{"arch": "dit", "model": "class-conditioned image diffusion model", "dataset": "crops of objects in photos (Visual Genome)", "train_examples": 123503, "image_size": 32, "horizontal_flip": true, "conditioning": "class", "objective": "v", "cond_dim": 256, "targets": ["object"], "num_classes": 300, "cond_dropout": 0.2, "norm": "layernorm", "activation": "relu", "mlp_ratio": 4, "head_dim": 64, "fused_qkv": false, "qk_norm": true, "inner_norm": true, "patch_size": [2, 2], "layers": 16, "width": 128, "positions": "learned", "optimizer": "adamw", "lr": 0.0025, "beta1": 0.95, "beta2": 0.98, "eps": 1e-10, "steps": 10400, "batch_size": 128, "epochs": 10.8, "lr_schedule": "cosine", "final_lr_fraction": 0, "warmup_steps": 520, "weight_decay": 0.04}
Rows from block 10, named by matrix and row number. Each number is 500 + 25 x the weight over its row's rms, rounded and kept within 0 to 999. All counts start at 0. Numbers have three digits each. After the name is the row's rms in percent of the matrix's.
# ada: adaLN modulation (shift, scale and gate of each sublayer stacked) (model.blocks.10.ada.weight, 768x256), inputs 0-127
ada.83 049:506494525506489469465472477486469502540503473493462547491502490490500526494500496504507520512473516470544476483487467533494508500498471500515504492507467512482457525513452513485519473489500451491472511507495556464508485494527483511493479504480481511469462482499481499512491491506494499432510486446532489526506453514464459510503493470532486457468503504485505491525517458456503472493505
ada.84 080:494499497508490517530499538479507550491489511551499515537492506528486489492486495506441458472464486485513469508511484489509514504510499507479508497497509547536525477520497490492505501489517475529494583512557485522530543568471461520492506511528509485529564507492507490512503532469503524533484516502491516515548507561498523501478510524503489513515491467490453515482498497527512544524510
ada.85 043:491536488491541506502518504534529508520502521469557503508516479532452542506528515501488500495544530467494504519507483431503510496508496490486496561490515484455545447517504531502478452493560457503513524493475510509480506517515492539505514491497525478505603489528500485486479502515519512550509472455571489486476511491488478506500486493525550470489537508543539500515504490456495504501491
ada.86 054:492463444511533482432497518475508493468491502475510503521516516490499514486502490515492479488498470520515489501495480475510502482468490508482513504490404530488507488480511464462500459486505489518487487511458476482477517507485484476494531509531485464510499522542499487469487480470496482536542498502498504472481513482486508503473501511507497473477552475537512498470490477467513464505513
ada.87 051:506539503514488487502468506470497529523481480483487449480501524479497482492487504518477491503467510502490485485497488523522488492467517503496502512616485469530451541517498512523500494502440533535467466510517520562500495394497522492486509506510478518544496510520455536502525486471515494491491494512496493491506504476530423489530467507538479485499472517470510509492508476483507460479505
ada.88 049:493507497461464498516473513496501511473483515461494450526514481469491507518536487467534458502500497499459577510510472536458502506482502468492467471517491501534488463534494479523442491568502519490498425464503510531526513485517507505520479463523515462490500507505523484516494434506544498532487500521494482526501553484501470512558482487527491468498491494521496485496469476489466497501466
ada.89 063:480488480485498494483478487472479488496478505486464470515437491507495477453479489487497468497477493475476492493443449538459482459483500485489483464526494506490475537510517485508498529468446519511551527483508491497453501468488490517497521484444522508512475519489448483444472526493480436462501493492473470510455493495481511503518522482514470463485510515483531453485485459501483538482485
ada.90 053:505488549498510477526496499488490513496484500469466543494487501469514475502561495499471506538522457471443463444505500516467497499478497497504493470527496496492512504502525458497528468511485531503461471498493496487535527436453507514490514499493532487505486531493482507521443426467548508472549487483521522513527474509485485498569488460497453507475487535472503484453486524516497502470497
ada.91 059:503517478495489484488490566503513535446476433513552509492496490457517524500564482497471493477487505555485534535502511472523513494497502497499496513507468496537472462505471441513459503528471490487494494497507511440512493508492510527492563496488477482455466541512526471511508482497476501480518482506506497432525511451507466505524481493511523435480524490531522538537461498509496481515496
ada.92 056:498512446500528506491510506520506492522458487477481500532554505486516506464471492504482481491526532502523500512491478535549488496469515503494501475519525534487517500496535527484450540479483532482575478500492501494458501507482518503495493499498549460535450525564500482476545513479464497526490497521510507503517484498505498458513522510489480490522488512483522500512455520549500480507500
ada.93 049:543508541554490511471528477467521480523526497505475514492493555468509501511536522542514563507511497543511510499523565508518502520504521546505546510494501462514521534479525496519498524531513523496469495551476500477508482504501513485498504553497489509520469500483511500520518528518522526475519514537496504517532524543500517524510512516523495537531490519489473536501519492518548507502550
ada.94 069:493483464487528536500490518480493458495504537514483541504512507503541508475488511496566504521491497495524502474452484490447493453514485490479492496466486550490498497488535468437481499510541513500485473489484484460463472552486488463516475490531545466493523481524509514450461531512526452550489508515470515485476504546450537497483489458480484505489469497523542485462503511497490543495491
ada.95 046:513513482537492493503503561497526540530496536472502489478522539485517482466476508539509479477465489510522518478491501468513523490486507527516532551521480510504466483542455525491486468517515486521440464536493521553502480469518492499484526536519447519512530520489535501491489505485513505494510502523498504494531490536482483499494461509507488489498513531521510496494483448485534452517536
ada.96 056:523508503540546535512527530508532512516526500516505508514513537493530473484501497538494532502507526502518490514534509499505510503496515538535536540513511509523521504540534517508506493530523517507485513538518514469495479545520516531518490540521485486551534514532527508509480498527540530500534525525505549507546503532523508528509529528525507546532524481512491518519527479500539550525539
ada.97 075:492522553498466518494503498511507532504503515530550455519518501509515538517501520501489468483535521499506473570529537501518509525526504499497508557484548464508508474509476528517510496472511493520516522501539485554528576498502538528477501501549494515519534558457546516532556529514427540466512485469516524479528505479517535534477504497496543481516459445550472496484481500497501540512503
ada.98 058:502518544482532508478498523547506539513511498498528506514534485513498524547522495484553501476527515505521537517560516491511500539487472488511490542496525488517519473500467536479475451519531490472479470486484517518540488530527519489497514483499491488502521526495536539547485482511525555472510494453576510506520523509496442498491489498497519535507528504538497506488519484461483463501481
ada.99 089:517542514508507497480525526546491514544509500503434520481517506526497443491530482505469515500510516527534527443498482486483509488531489506502501498495491535528512458555503468498468499528522513475492501509511532476532475504512469511522496508505502470545473520497489476526464492530515519473520517479542502458538455515485418465514460476506453512501508509523547487527499499495506506488507
ada.100 073:504507498495472479503501507492479521522487476523448466485500497519475461490481472494505512490547515452505499487472510495521474487477469493538493496558486572506485517567511528528523473530468514438515422493516493513489483469514523487503519493488508454520522511519467513485456506505520476486471476507499462503509477471490466466499443480478472497496487520492532485519461480483492512474492
ada.101 062:497491536474479494478503488501501487478547511512555503516505475497507517598529495471493503494516476531487522499596506474478490570498500476495480515487522495538503495487476509513506509508500519498502506472486508495552512500509514483499485471475476502477487502489508503564543497496485582453500519497518497491532525484540474511489505509520531522518490501539471512509561516468474487498470
ada.102 096:492461512493570499458485493510488463485507507527486554514498489534504482495478467494541456489481500537489500474493468487454458500538469490491489475451525548481516431493490479495493488504523487441566546493496506467509484546478492514518488491483530516524552502469529529502475510529473500541486542501486520478508498533489542492508515488469487499491493501518485466497472489498493518523493
ada.103 041:516515524528539554503534490513521504521491504506530514518549524553458528441500502530468519497492499495481425539494513516500540483537474528524528523505505522488534511502551502498532481474527512517545537528496476481471502500523477522521486532444468482528507537522481460475494510526474508499552503507549521493501494474486458502458508495470512494503525475512482494499457512490531546514533
ada.104 101:521526505515508560503541486493529518515531496524542522471522515499473523513514514520513509498489466509561519481537503503508543523528503515520520506500477499488511490434470483521494520528542529501523527517447509463509495498488462505495478516496478484504579545487512500513513524541532535507529512498544545498510562560484489512453499503525532527529511477536491541473538491496519477530518
ada.105 055:500479531489508496476509489472497528544482520530483480464484498444487510509493492494489458539497500589510569509501509519529489508501522487511491491546483433518467530471492456526513548551461537482496481491477495497504491471498519478518491488548528517508496542485497518505528506500493508490502510513476492480482520531514451484543469467513500501491481490511484531483523483470490457491487
ada.106 073:507511487528541508449515496525509565542518507512461491459521528528518498487472506526491486500475486538513510439477561471465511478516535524542524487500526487453517472508474469478485469486510464508463498529510521493495485516503503496491539529557478505545530484475498484499497517508551480515542485541506519476510478511475495474492516530527488554520508519485479517527510513525528451525528
ada.107 079:519491496519528533502512451535510483513512507537505552509492517508490464473529487514486518464472511550507537498484500513495476473511547520518513472496523517477538521447516509491505537522512495532538561519482487510481500529505524525505537519455486524486517528495506518489529553529531494518489530512529539505501528549501577525531573537512481534511542527505485508503510498488516508512517
ada.108 047:510537490515507512460546502490498496539493478539459465515508523483552527453484531515491541509510466511507493524460542488532510455509509514515512464514458531503514520463487465491538508521492543504504517511472534465473479484501476502482484515515524435569470484520473492461505485520538464480575489552469483500476471518479471510465529486498477488507536511527487532513481485482514511485516
ada.109 063:488495477491480480507516490497486486538499491496490486466492490479510518475459486493542497534549509497485525529472480455546507476477475495481495484458471518494492480491445584499506471499500462474494481495483500488479454524527526494518531495532496472477464514510479465465506478528528474463490472502480489530472477477494459497484463472439480509472515470494519498511485495468494488486497
ada.110 054:513507462513531494520556516517510491528532527519478503455519517499509471501511502514465540499537485461534493475497562471473515496488486518550511511474587542529523526515551511500558479510537508499482528516499488451495474515481505488494530516516488499585482510566486503497518525511509497500516488541550499516505468496508523486488510480525505566505513501524477522515570562505511537503514
ada.111 115:530526490535524536510508465488528489518507510539509473507494539473480524482517523534502485521508521540512519526472517540530512468535539534509532518543498471482516542492506527524519538527511534534532532534480519502456520499514509525497484534503498513501537498503525541468527493528500460510514525540469512507473507536501503522510526515481529504535503503492499510508503473478532470516534
ada.112 048:510482507529525484466523503491511517484492465494536456519461517491522546538535516523476511520491494522461504475546515421509502535509506521456526511519498439538480503494473487512517508490483465518485454527518517494541458444497492486508510524505483509513485457472507452554502494487484557455507489492490502482520501450512462503498465543495509519512502507497474533503541485491526493517524
ada.113 100:522545509517526544514509437504522475527530472472562541497518522493432522489524510522496523496530516504482518526513509528510533494515495517509518533518540454468506525438501506512526482517536523525524533520447469512491454471483500506504507519467536522485484486475482519496512486561518517512538465457570494494484525492507477511496492480500522549507513489495541499552483522472519496492519
ada.114 089:541516539534508513486537483514528480521543500511540515474523526496494524538534526529505530504512522525493492519554521464518510534535530532517529530514519475511526529499513514539534495518517516504504515531482510510529498489528521516521480531484460500523492496511513502546525482526507564492534527522512529498540523484536499512504517544513536529542512492530489520544522513493532508524529
ada.115 062:502496493489496527472512483519501485527521499515472522523466491581502519492477468483520500507537540502481533512489503534506496499503516488504489507526522478532520518525548501480488488542508523480486503487487443522493488524523539493474526488484466517533507484552499510495508576520498493470490494462488517469492470534527514471499507487483487555502494511526506512550496463480487527524486
ada.116 048:498543484500488499499491564461501551496483466523501477500524509546528463468478484504524466500471515445506512523480484501516501494478468496499493546566523540526492480546503525495494459514483538485449484497495523521482489486512522493489501499534508489517505511564500484483476462466521490486530484544481511463488491513495441491539483515542486483485511471490504496476544467514496497501498
ada.117 078:486512516487498479486473460478484513494478470500494530553475489519479535495503498490504486516498527485442454534480524497491500488474473489465490488517554528523513498502527477520518492465472508498515501487507509527488549518497549530496516486540532485570511520496478502480514524524480467547532476476544471502462492499521524536504516469535511484479463466509524465531485506516487541492490
ada.118 047:525523531514548543446543501531509498496515493529507496477512510533500498482517529517479517525541486514565501492478535500542504476509488518549513529516496520481506541521466498514534511459485542504528528514491516479495505513486442540495534515506532456533497491532522454501482514541468510473556508531492519454519479513516457505497507551457505534520517481512524530531524505509516509522515
ada.119 043:520550501516489494456501533481477499521498459521420502519459528516526462495471509509515564490514501506508542511483498453554478502481515516484512475542482507518484511504496498505469520527514521456460496514513539528501485506498517472458506514505508462526502431525497543510507494490515491507505489536467500513512540542497488499525509517529437526521495495496468517516511487533512538494514
ada.120 078:517481510520523497508540496488514478489502473487528516500537516479481487480516515521501537518547471529491466454510495515481520497512471517506519516481466475483471526493487489535524511497485504537506523521479497438492483458498445480519491520470441538443448499507473445494491469503480517428523517513515472508483516444499473514492483495514507480471492490471501548469520526505520481500520
ada.121 070:521520491525513519468525518518527541524549529501515496504509524529535525550502483524505517501514518524466513511552552454510501527479526524493527533490535465505524470508484528499496514528563492531462545526494534540541477502521501505533495524500462526504528491485537511549509495520519556484486504498481541528546518553514504508493498535520530531547494494515490533504550503456525481514522
ada.122 044:506519497514501490550478500480497524514444489474468498474492511497514531441513494516499503484519499458469465483466492543501493477488489513451502519557525531507485579515533540499531496477460520522491482512532473528476505479502521522470464512516528489483475547539504572457492524486507469477483520481486475529485455494484504500530468519527472497488494541438534499525482477494509473488512
ada.123 060:506532543526478481467521484508491471514542467539462474491481519551538483500485517517472520508499487550507506517470532519508493487512490521500529456526489463509506538519514518507508527498488476483538491526499528510472526478542507505476480529472528481494442465470450494484532515497452469492479559554486484453454459501521475520509499502471502482488474505486512477512517517511525503501527
ada.124 070:513516443507501493525515546526514533543484553451478501484531515517497477417497514512509507510527541473523531523435470506508545427498484513522506526513494537456506509542508514483494499502527507516505474511497518505447497530518507532506524512498536503517479507505511485436475503518514430523494480483509483495456487501490493500548498465485492470488548518498539473519432497510510514499512
ada.125 091:479490521500506499509480561520490512482499522511494490545484492489542504481480504505506496513436524505452454493503471462515512498508512504464501523445453518538484438536503509478489502483501452493496554504560537492525524525504460533531481505507498518556535523499532479517476458482509523543515555494492520497554465486518524512504493497516491453494494507505508498474522503462503538485503
ada.126 050:477517490493470480523480519488492527510486483460487472513492502468511511515457553494502472500497522477523490523485476456540494491450489489479494507500519468518478512525471521492452447519498466490438454492509557525515490504514519467485503492549512443505516496486489520508486439491519479580530495504505507527512502525453479487537475467505472512494504477479481457462477484499491469478492
ada.127 050:500516495501474498490483498508493463529489488502472454453506499514516472503480508499458532520502466499491465466500500530520501504484507495518493470563498501486453527511511509500492533495452555511499453493518500488488477385519493478497510492485475511515465512564456518492519514483485479498474506534501475510498463476529439469496504496474474522519450535482504522451486530472494502476494
ada.128 057:490484455491537489502479462525477504545497485467488545450504479481529486559473492486535534452506507461496496505519551521494475512506488493512487489521534505579505456512537532468510498483481474458499480496555483514550460529505560474505541491529511474475490500475472511543504563509503504531468494511452529521487479536492538490504496476489501557494516510492472538540537519501490530486491
ada.129 102:466454516474504468517485501500465446479502472477485514538464470474474486523458482475499493468525497504489501496490486494499487527486496474439477511457489457530497474453512489475485485507477460470474461477556446473513498509477509470481498475511457513507495461507497483514484469475464483512492455492468491505492490502505516508491501519483490512466565473505494464499520491506475522492477
ada.130 088:474481488480495467511471487483468468490474477500490467499479475478483489541462487477498493503495456484501489459511502513483457584488497474475480479478514465531471464515522512477479498493462446477502475478534494510560487474485503459469515477520506510508481471507459527549529507487490517510444498490511495502518457493499486461483474483487480525492501508494482509519538501508477488476476
ada.131 170:492538550498467505511488515511490533495490488525490464494540501500498453506495453494492483498514468452495418516492509458535496498478467493533497546499513483494479473565468536518501455485489473446455483493478518487486489452536483538484496494478494460475527502533471495494493485478509485476486505565512505505485475459487439520478487489515512488479441449490513497484488507486495489475493
ada.132 127:463469486467484468507490501471456503481467478488450494490479466488512474524489475465492503477517454502504491473475506491459470514502480466474468484451509494522480468479493488460467487484483445473505472465533467453514468498477481453465516466517520495489457505508482491514497512473484481498486485508493460496489483457484509471468481508459474514476493504473490490458503496514466479476466
ada.133 209:461482500458470470529469479485457485472465479503480491513477456485456490489475490459507475482511490489498504483490493520505477521494478459479454478494484473513461479485499480468495467487460466476474492460532470495519492488468493480481502460501512479499482503485465483510480513472475520482483457473505475504529470457479477461498460484496467525451488489454492483496495492517460528482460
ada.134 167:464486501460496467495487477494470450471479467495496506490482460510486516495491487460520506491515485503516507465503504463467484533480474461469458483482495506523470491465491481472482467472472474479486491463517461490512470509477473458470519462534506525444483486461460483513466497480469526488498476485515485503517474474458498472468455488493460546464497501475467504489497498517461511490462
ada.135 146:470497535464518505473493491513471480476492460484484466470521465497463470509514516462481512462510443531535522482504524487463460530496509467520465462479517491524481491468513499461462509500452484499508515466531470478523500513481466467482495465525513495478460512497484487525508488489472513447514524529516477482526471477487470494494481486488460523503466554484484508508502509532466475521465
ada.136 111:468510504474506493530477482496465461494516496488489510472509464470495467507457474474494530504492469534523503491508508508485481533484500473505472443464463506531469513502491489497442498499483460487509469475543505477552494482499493463470477473521528514476459481543488493544507500488474526462518510521514489486541461497475465509460488473484466519492471507490488527471533550528475499497474
ada.137 105:482459467474515470506468521464478492486496492484512474495465475473489466536513474473477464474472472482459471509482486506479455508488490474513476497482520485476513510520489515485517476476489486518517516474495468472509493510501501464477521472505491484464498499484490502498526509473483445527469485493452473498423465465504509514491506462501524492487506486519522507460532484512476509482474
ada.138 107:481486511467499474477483511509466511504478498477451508528480469471483510509491514470466485457534493496518469516519500511479474531468501469485469463468524489520493486486479493508472496520467458486494489470511469495526472501488519505489560467448496505488485495525463555508493515484487516493464444509498487515534494471485508479515473502459498540482483489486465493501515533518468512455470
ada.139 126:479530499478495494524480528475482512471476471509504466489477477519505495501473473480515492494502472452499462490518469465513488521497471478494477486485510514521473493490500515482461446461487494497517495481537509544553482483462452485468531480502546506515512497488492501534476449476469542514476473480498515490559506481501506486449483478485475501487477452477489466467479513495479500490480
ada.140 134:496508539486475526480474538512495529506481497506488483545503493512484469502498497490486471500432487467468482477511455470517463530467481484484491560501496503526482441565491528489484486530500461434486461488513509488510508488524499537511495486441506507520578533526514525503463491487499505528474503518517508492501507507507474483515475516513511450481428491502517476509498477426487515484486
ada.141 112:505514500488457471494461491511493481505473525501484496524476484491475535504488477486479462535497506462482507489506463583488507509487479488466485484548492462485498506491481468493478498493473530523537546489531492559501547464512508508485470488483517472538506523442488469494471479484484502513450470454524468476485492461505490467548477468508510419483514466486521477495470481488487540452487
ada.142 113:475454490473482447503498493461464456495490496491465481478477472463466471543487452472484468505518471478514479506506495540461482521484486469482475474498496462552499471509468493477491476494464473469491504472514465450519468490501482476508493469521535494504486490489464467523497489490495494444470467512434491499499429473511487485528471493496493491475483465494523501493511487521472508461470
ada.143 147:453478537468453466539435507480464490484458508504457477523477470490451493503486474467498464477499469494485486507487439503492477513479502467475469487479475474519466488481500473474487499485461457484475494468549466513516526493450482477477536467504509487513499515503468503504507470477466494506505454490530485508502476514495480483500493464489477472469484499482485468483478509500468522486468
ada.144 118:478467494486484470511494520428473506508488510473451481485476481494484485530519483482493479481478471478493456554492468536497478495498470485519484466507474496491480516535516471477476501505505474475508510480535472479517510494505487478492480482482486505523476487510510510509498516467524454513485493504438445494449471511537503516512504513497510447502526469493522463496525473531483514464481
ada.145 129:475511509479480479506510464492472473519495448506496507443499472496495480511497489478469514510521479512531507473514517480464490536502483479523480470456490482514458502497505495478503489471472467487487477480536504468550487477475503459481507479531531511486453499518486479546488486485478539453487488543515481496554467474492485475476461505469470522494487535470497536487486547516479451492480
ada.146 113:477487511485503493473489485497462490503478474488501429460514470488490475535515485475493498497501487510458504535503488516478489516505531478527481443497496459491509483464539526462537533495444457497534526480532447512517510503490528493493519481527514535500463531536493556517522514483482490489480530470524454513495470487510465516510520508526512491503488522528529525531544513463479497488479
ada.147 106:465475533464484463546482497476461489472478480474471489526476456491502483500512498464471499457499458500537477482468479502472472503484507467478465489465484477513461488460494466493481510495474453482511470466530482467508483501483490474493503465502505532505474521503483512497515515481473486486530482479518479506492483489494525492503492493482483508480509486498468499476491516500465499480465
ada.148 110:484483490492459477469494491483485449483463544462516469501512488503484489523521477493494526476500522492496465497540494474477484539497507496484504512464485508532486481514493503475506487476483473484509449494556501541547477494481515493466470495511491523476499505531501522556529531482472570533514489461524494495540503466503476497476535506457499484497496454512489465518506502484495505492493
ada.149 158:473458505474479458521470496471469460499473497491448469508493473484484491529494488472480476461488446483497464518504485504464458525446497474499478476463492476510486462505526507453465516462477453481510524474525466457509489515473515456458528473488516477510478529500489499511507495475491490484471482521493465503483455494491510496475493487510507461483499479498495472469511521527474497498473
ada.150 102:462478512456490463512477494469461489485475461488461503515473453519471493521523481456521501460510461488493500473512490476487467546485488460470458494515470497517467481503476480492484475479473452488487473458526468489528473502481489449476522458510513511512501464502461511523507515480507514514479499508523471474485488494492476487475476491486467509479493472491493502477523507527457498479456
ada.151 145:461470498463471458527499499482471468485478519468492520533467458490489506504484502465508477494514487509452507464514487498467491531455485467458465474496490500518483464494520509484498495461457466472469498467554480496535486513478488472502501466498523521491484511474457480526473531485465526511511463491483488492522490454506503473514473453488475491461500507466488481480473507495467527476467
ada.152 118:468485505464489467504495491494470471497477513500480506511495463503447493490492475465522491497511500472505490471498456490481478526527500469492470489482474477535479488472541483465497470476482462473494519469502512512536533478473497473471491468493510521527523522491484538518473497479473512494505469460557479474512467471491475472509484499478492472471536506490502461512491466502468505494469
ada.153 141:468450528462487468526473509474466467478452484474454497485483465492465475509513471461487474494515483498517493505470481523468475507471479465484459487482502487499480453470512480461501484495491470478507521463510460472502497503464480457475519462515521501497491547493478497489471505465462468485490460493511450501496477481464490491490469482477489493468508475480514475493487510491463518469463
ada.154 128:486490447487486459527501480464486501457476499477506456468494483463533505499525502487525485479501502466510517438504508430476520516537467487468488503498534499483489540483507467473487469471507480505463463485497476506492441551502497455479517484546451501473457493490495495501483496509503490461500506448556507495495497509479516457476459544484478513484544470497503494491476480496487466476485
ada.155 066:482470465485483480507489536476497483477494476444485494495451485452527523517516509486470532504469503539487495475476476545466468464483491485488483498511481482540478501473518484476504506469492518528514529483549493474535454509487519478451536484508526539513485491416475523510488529468472478518440496477469484459516493492526494504508522458507485483511518543515505507483500484482482506433484
ada.156 113:468453476473478476503471519464467481471466489488452480482486473461499470505471466471495478461489470495514486496494494522469485513496470472481471479467475482494491456493506487479486458469467478492458493473522459463514511501469464461470518475492477511474482505510472516508488509447488488502458455496462480512475478492444494464450475492478472486471498506485515487472493489530473517476475
ada.157 132:484528490499502496552517497485494491498510491500470556494481478474494473504489483494499502482512470530493562478524542417511481524516495503474494480441451497517486480459469490472477526493498459525492497502539507542561490485503464498505507500499467507506462467501525431554504473510471542488485526469513509458571493465482499493482492543496463542517542535498468510488476520501500479526501
ada.158 120:477499520483458489504503485505470505499504459511488492494491479500479498501450462479508523514523471488538441517496476480542539514487494482517483474495440483498470519491436447503490459493488467443478453482491496471499521515502501495463528481476481486488496481511493501500495484482514495425551459527466481544506457482463461509424490485512478521476466494519490494455487497505482529476483
ada.159 139:458491518465478479518467495488464477465489463512453500502470460494473490486483490463476490480505477492513492477494472499475485523488483465495464467459494485519470489488513477464464470488464473467504503467538468506534497519473469476469524464515511501510505510514468504522492498460473518480475467471490454498529459492480492463481480481470456510480511519475493471474474478525467510490465
ada.160 129:470466468469469457539465502489466478465471487502466491459458472500500464535486503468524491468512478489482496484494512493476442541481492468466473484456503500536476482463487517458484491465462471510505481468525476491521478502479507457460511467526540483475493501483479491523488489475482496517486482482488480485477467504468543471487480490497479505473480494498476490449521497501467530475468
ada.161 095:500508510503447498524494488479491537511491489486507526428504508527491479508508451498548492500551506537536519505497495493498484522539475498494500526467496455508493498462458523501530474503492511494495482498434500485484511502512500437499542498487486515473458532487514507490499497490488493520482506522561514509484514441447463517505469526502501516478482489465512521471484511466497515463495
ada.162 092:479474447483483470496492478479469466501485466528483468507481478508499485540479491481480515493495451458497441504511492502469479519489502479506484452512542485488478515490453522507468472478492467481511488480505504458521482457474528479484481480492494517511489495466476492520506472479494492512459477517467482506480486492497538467498465471484513512493435476501502459482498493516479496446481
ada.163 116:472455486465479483527470511466462485477466515513481465484478464477485494502477468464503479464509487496505484487498484495505480525494485465481464465487505520513486495485519482481473460498476466481504506465520477485534486520448487478466512465496532489516470473470495522522488507488499517528495469449518474504517471488489514468508471482466477514472542452487526472507512488514465547477466
ada.164 075:492505514485503487479500502534498518478488513510479486457476479489485509492519489479474501510504489495505490484502495532437476517503484484502482503456476452465511497499465509508467479497490558489505544480486472444510519482479477498491461485518501478488456543481486473516475435480471521480503504505542463435514463465465466506517470441502499447494450532496477482490461532478481453503482
ada.165 120:481475477479496479513476545468468500479499501493449490482466475469496471540516481473476469457471479474488495520493481507462474494464502477506474484480508491496486484513513511472468484487486461480472491474514475486514479487487514475481524476503493497503475500508500505514505470474507437496475486545431475512442486497491478499521512496490511490489495507496519485488521483534476512482474
ada.166 067:468472433465509468509495520482475549487508510473486549544487470510540480508481494466535492524480509467516557501507499516509444519486478470470471470467489538512512484461472488466481527524493501462504500464521487475497472553485504494496491467527529492500503506509491470499460539490503490509482481510506503536492476502470546476501465486491471486465509510465488491490507498529467517470469
ada.167 150:469491510460497482499485506485467470497464473492475498469502464486451503491487477463463490470521448503520488470498499503466499529485463463481464485499491488532456470490497500485465480486460472495465494463547475460533492485468482468482500462517509469486474522509449476511502495445494512464469469480505481508519468488479481470496469484500456522473529513477485511475499489524463474495464
ada.168 137:468472503458479490523461494500467504478477489502476502539469456498462486491490503463470456484495503490499479482494461498501493519505470459459457484507496508501478489485510475475487458472476469488505517461504477535520500504479488487476517460488518523520525507455490518504458497482491510511490465462537460474492485462474481459507474496455481493461492497473506454497473485523458553470461
ada.169 123:479487542472511454493502520503475492494486452518453520546505470473442519493466478474503524500527507531501491481516511485519476525464474472465471460480479506472487491492498470492510504524474482471487526474531474450542499485439484483505479475525507451453466502519470454536486516480473541469507461476534480540546491514478471480484494492474455508476510491480491488477494509504473468516476
ada.170 194:498543543505494544489491497527491545493505470538508446511543499516517477497463497499495478493488461461528413482496509468527510497504482500533499540523525500488480479558485526526499438481491482430477474501498503478499516462537486535474499501490473515487585505545501534499500491490522500490507506512512512510501495504492442495457504517518511521496443468497498500471491501481502478502500
ada.171 106:488466527487512504427500503524493471495482527509518488473488491486543524514489493486537499479480465486496470483524502490504451529508476484501493467455511490472532508445453508518485499478490492486497475487458530486495489531474462466521535484462498523459520533485485502491478541496481510538464502506471503530463539542481557467469461485522479523463456473441451493477514477465486488472483
ada.172 101:462482487467477457515470490482473497481481509482470502503493471500495498514499482467514499478473486512516523451495486478482488535515464467497465476455499522512491455485509487449503519527467465509471514466516460496524463518486462454475514463503509484481486543476471523503458509474513501510443460464496487485487484525470509478479496499465447521470480517472488469485496492508464512498467
ada.173 131:499466476489521489518496574490493511466469525480476520537470492527491482508530512490530470497486527460461477508479470508476469477478463489462485497449514527526522504486538484456480480508532503487540536488486474495500495566478488502502516487455538516531536527484521516486443473497517465527461478461484477491474483481492534503518494499482522470488531498500518461492492483491488534454487
ada.174 077:509506460508454489471501462512498465545507496509528454502497509496494490556445479507502482544510490502513509505523530527518504553487486500507509472508566480502467490509473547497531552501470476506515499508509518488531521468525530484487458505518491495472481486492476551528575497497496523470483468502503486540519473464496480478535495482487512525522424494496499511543566514493507496483505
ada.175 071:496488508496476489490491513481503486478477481466496490480495510490496531476494499493534512492523464489481497497451501473502479450486467487496494531452505516482503493493504514491464483465493513503514478490468473493422486515517505485450504490494504497483498515487484517428513510490502433509473492462507483475442487491474521515463478504514481481488490512502497486498509472506490474464489
ada.176 115:487494548483514476495479513520495453463500526485529449536502480473452540507497497481482458504515512446454464561507444506507504517460496484496482466496520468496494509503540501509438468472474526517538529483474467546506524475450514515497487482453529526517520534484465506506468458494473510436501489487519493515504515472512464548530514447490482482488515496477518410487466481525485498476483
ada.177 074:488462510484517523489486483499489476474465499496497505547479488511477535529494448485469481479465471452486485460509465492463442546461509479496485485466513518531507444473557499479535481498507436473484528482548468518526471506469509460500526482456502497515513539494493513525516510484479496482515481502529491548524467495473464500502470492490493489486479501512509456566519547485484547485482
ada.178 089:475483500476462474507493497500488452490490494480476495481519477519491502504497454476513507515516446475503508458512504474498536538515533483470479499467476450530516418535485487473503479501501457484407477482525503461513487498526483462491521481542486467491476467500493435528517497481518523462479468498516507510528476459497483492457462503494498503484488487530525499525507495473481492516480
ada.179 113:465458520475492480513484541480468515467501492500460500538483470465498500516511485477473526463482499525476512492509483496482491521477514477507474472478461503553474480480514480454479504510464478473457512476575469470557462539476474477516544476519501505522490508522500468535475530461489506478506447498474482532541472497467507482528486513488469492493538528493498496521522475494476544496476
ada.180 095:472472452468478473488481538471468503487472504462461447464467474514529474511499488470489496452509496480472493510457502475461470487468462470515469492489542529527471477520502509451482506500489475494482478471517471484488476522501488480490502468506487483496486510519499536474512485477476444486525484478498461492482471440477476490491511510527500490493468526500508473505495511498469509473469
ada.181 160:469476519469529480532468505505465489492477493474453533516504464475457524503510462469464501502505487499528521499493489516461471512476473470514466473484507489507499467505519446443489470503458474493455511469534484507537462502458491472512508470521515525515472468501480489527479485473499513483502476480504468500537483494490462465505474497479443504482528521474495469527484491504470503486471
ada.182 096:478491533483471473491496541478475460515488509493464508522483477500465476523526499481482481499488509458529477490500463514504504515483466483497483546506517492491468480492478471478507491518484443444473485483533519515515476499503491505476472481489496468571500544491485515505461509485455488480516435473515478507525504487507469482517474485493499464470486489478499431518491480477484559466482
ada.183 152:465487502463481478531481504489461498476480494513466530524477458534463491493483471465480476480494502484480520479502480496494464513477487466465458475468479490519498468518518441465488476501476465482488517465513474475529480539472496485495506464506522484531505508505474489515494509486488528488482486482544485494553499465477496475510455497469462521459534494470491470493467464520464517475465
ada.184 128:495504560477531496542509482532492482488492473496532466494524480495483519507506451479467519495556491501497440493507495514522517514481478478485478506529522481493480521465532459543468473516466510499524482477464466469483495467457511444477437476501548497443493552508463501484494508447478486440531519480525485519476541473459445529463488495500492512460510454472501505452501485504477472501478
ada.185 106:477484508479522485520491489511469485478476497471472529479480478460495527507453486477519490479514476508493496520499498548492479528476469479479478478446491536513490520459499486470463479472494458475505504478514479460506462522471492450503496477483520453491479551476464457509439505478451509496518467485493499520506504490466519484488461464478467534456496487465445481462523478518477508508476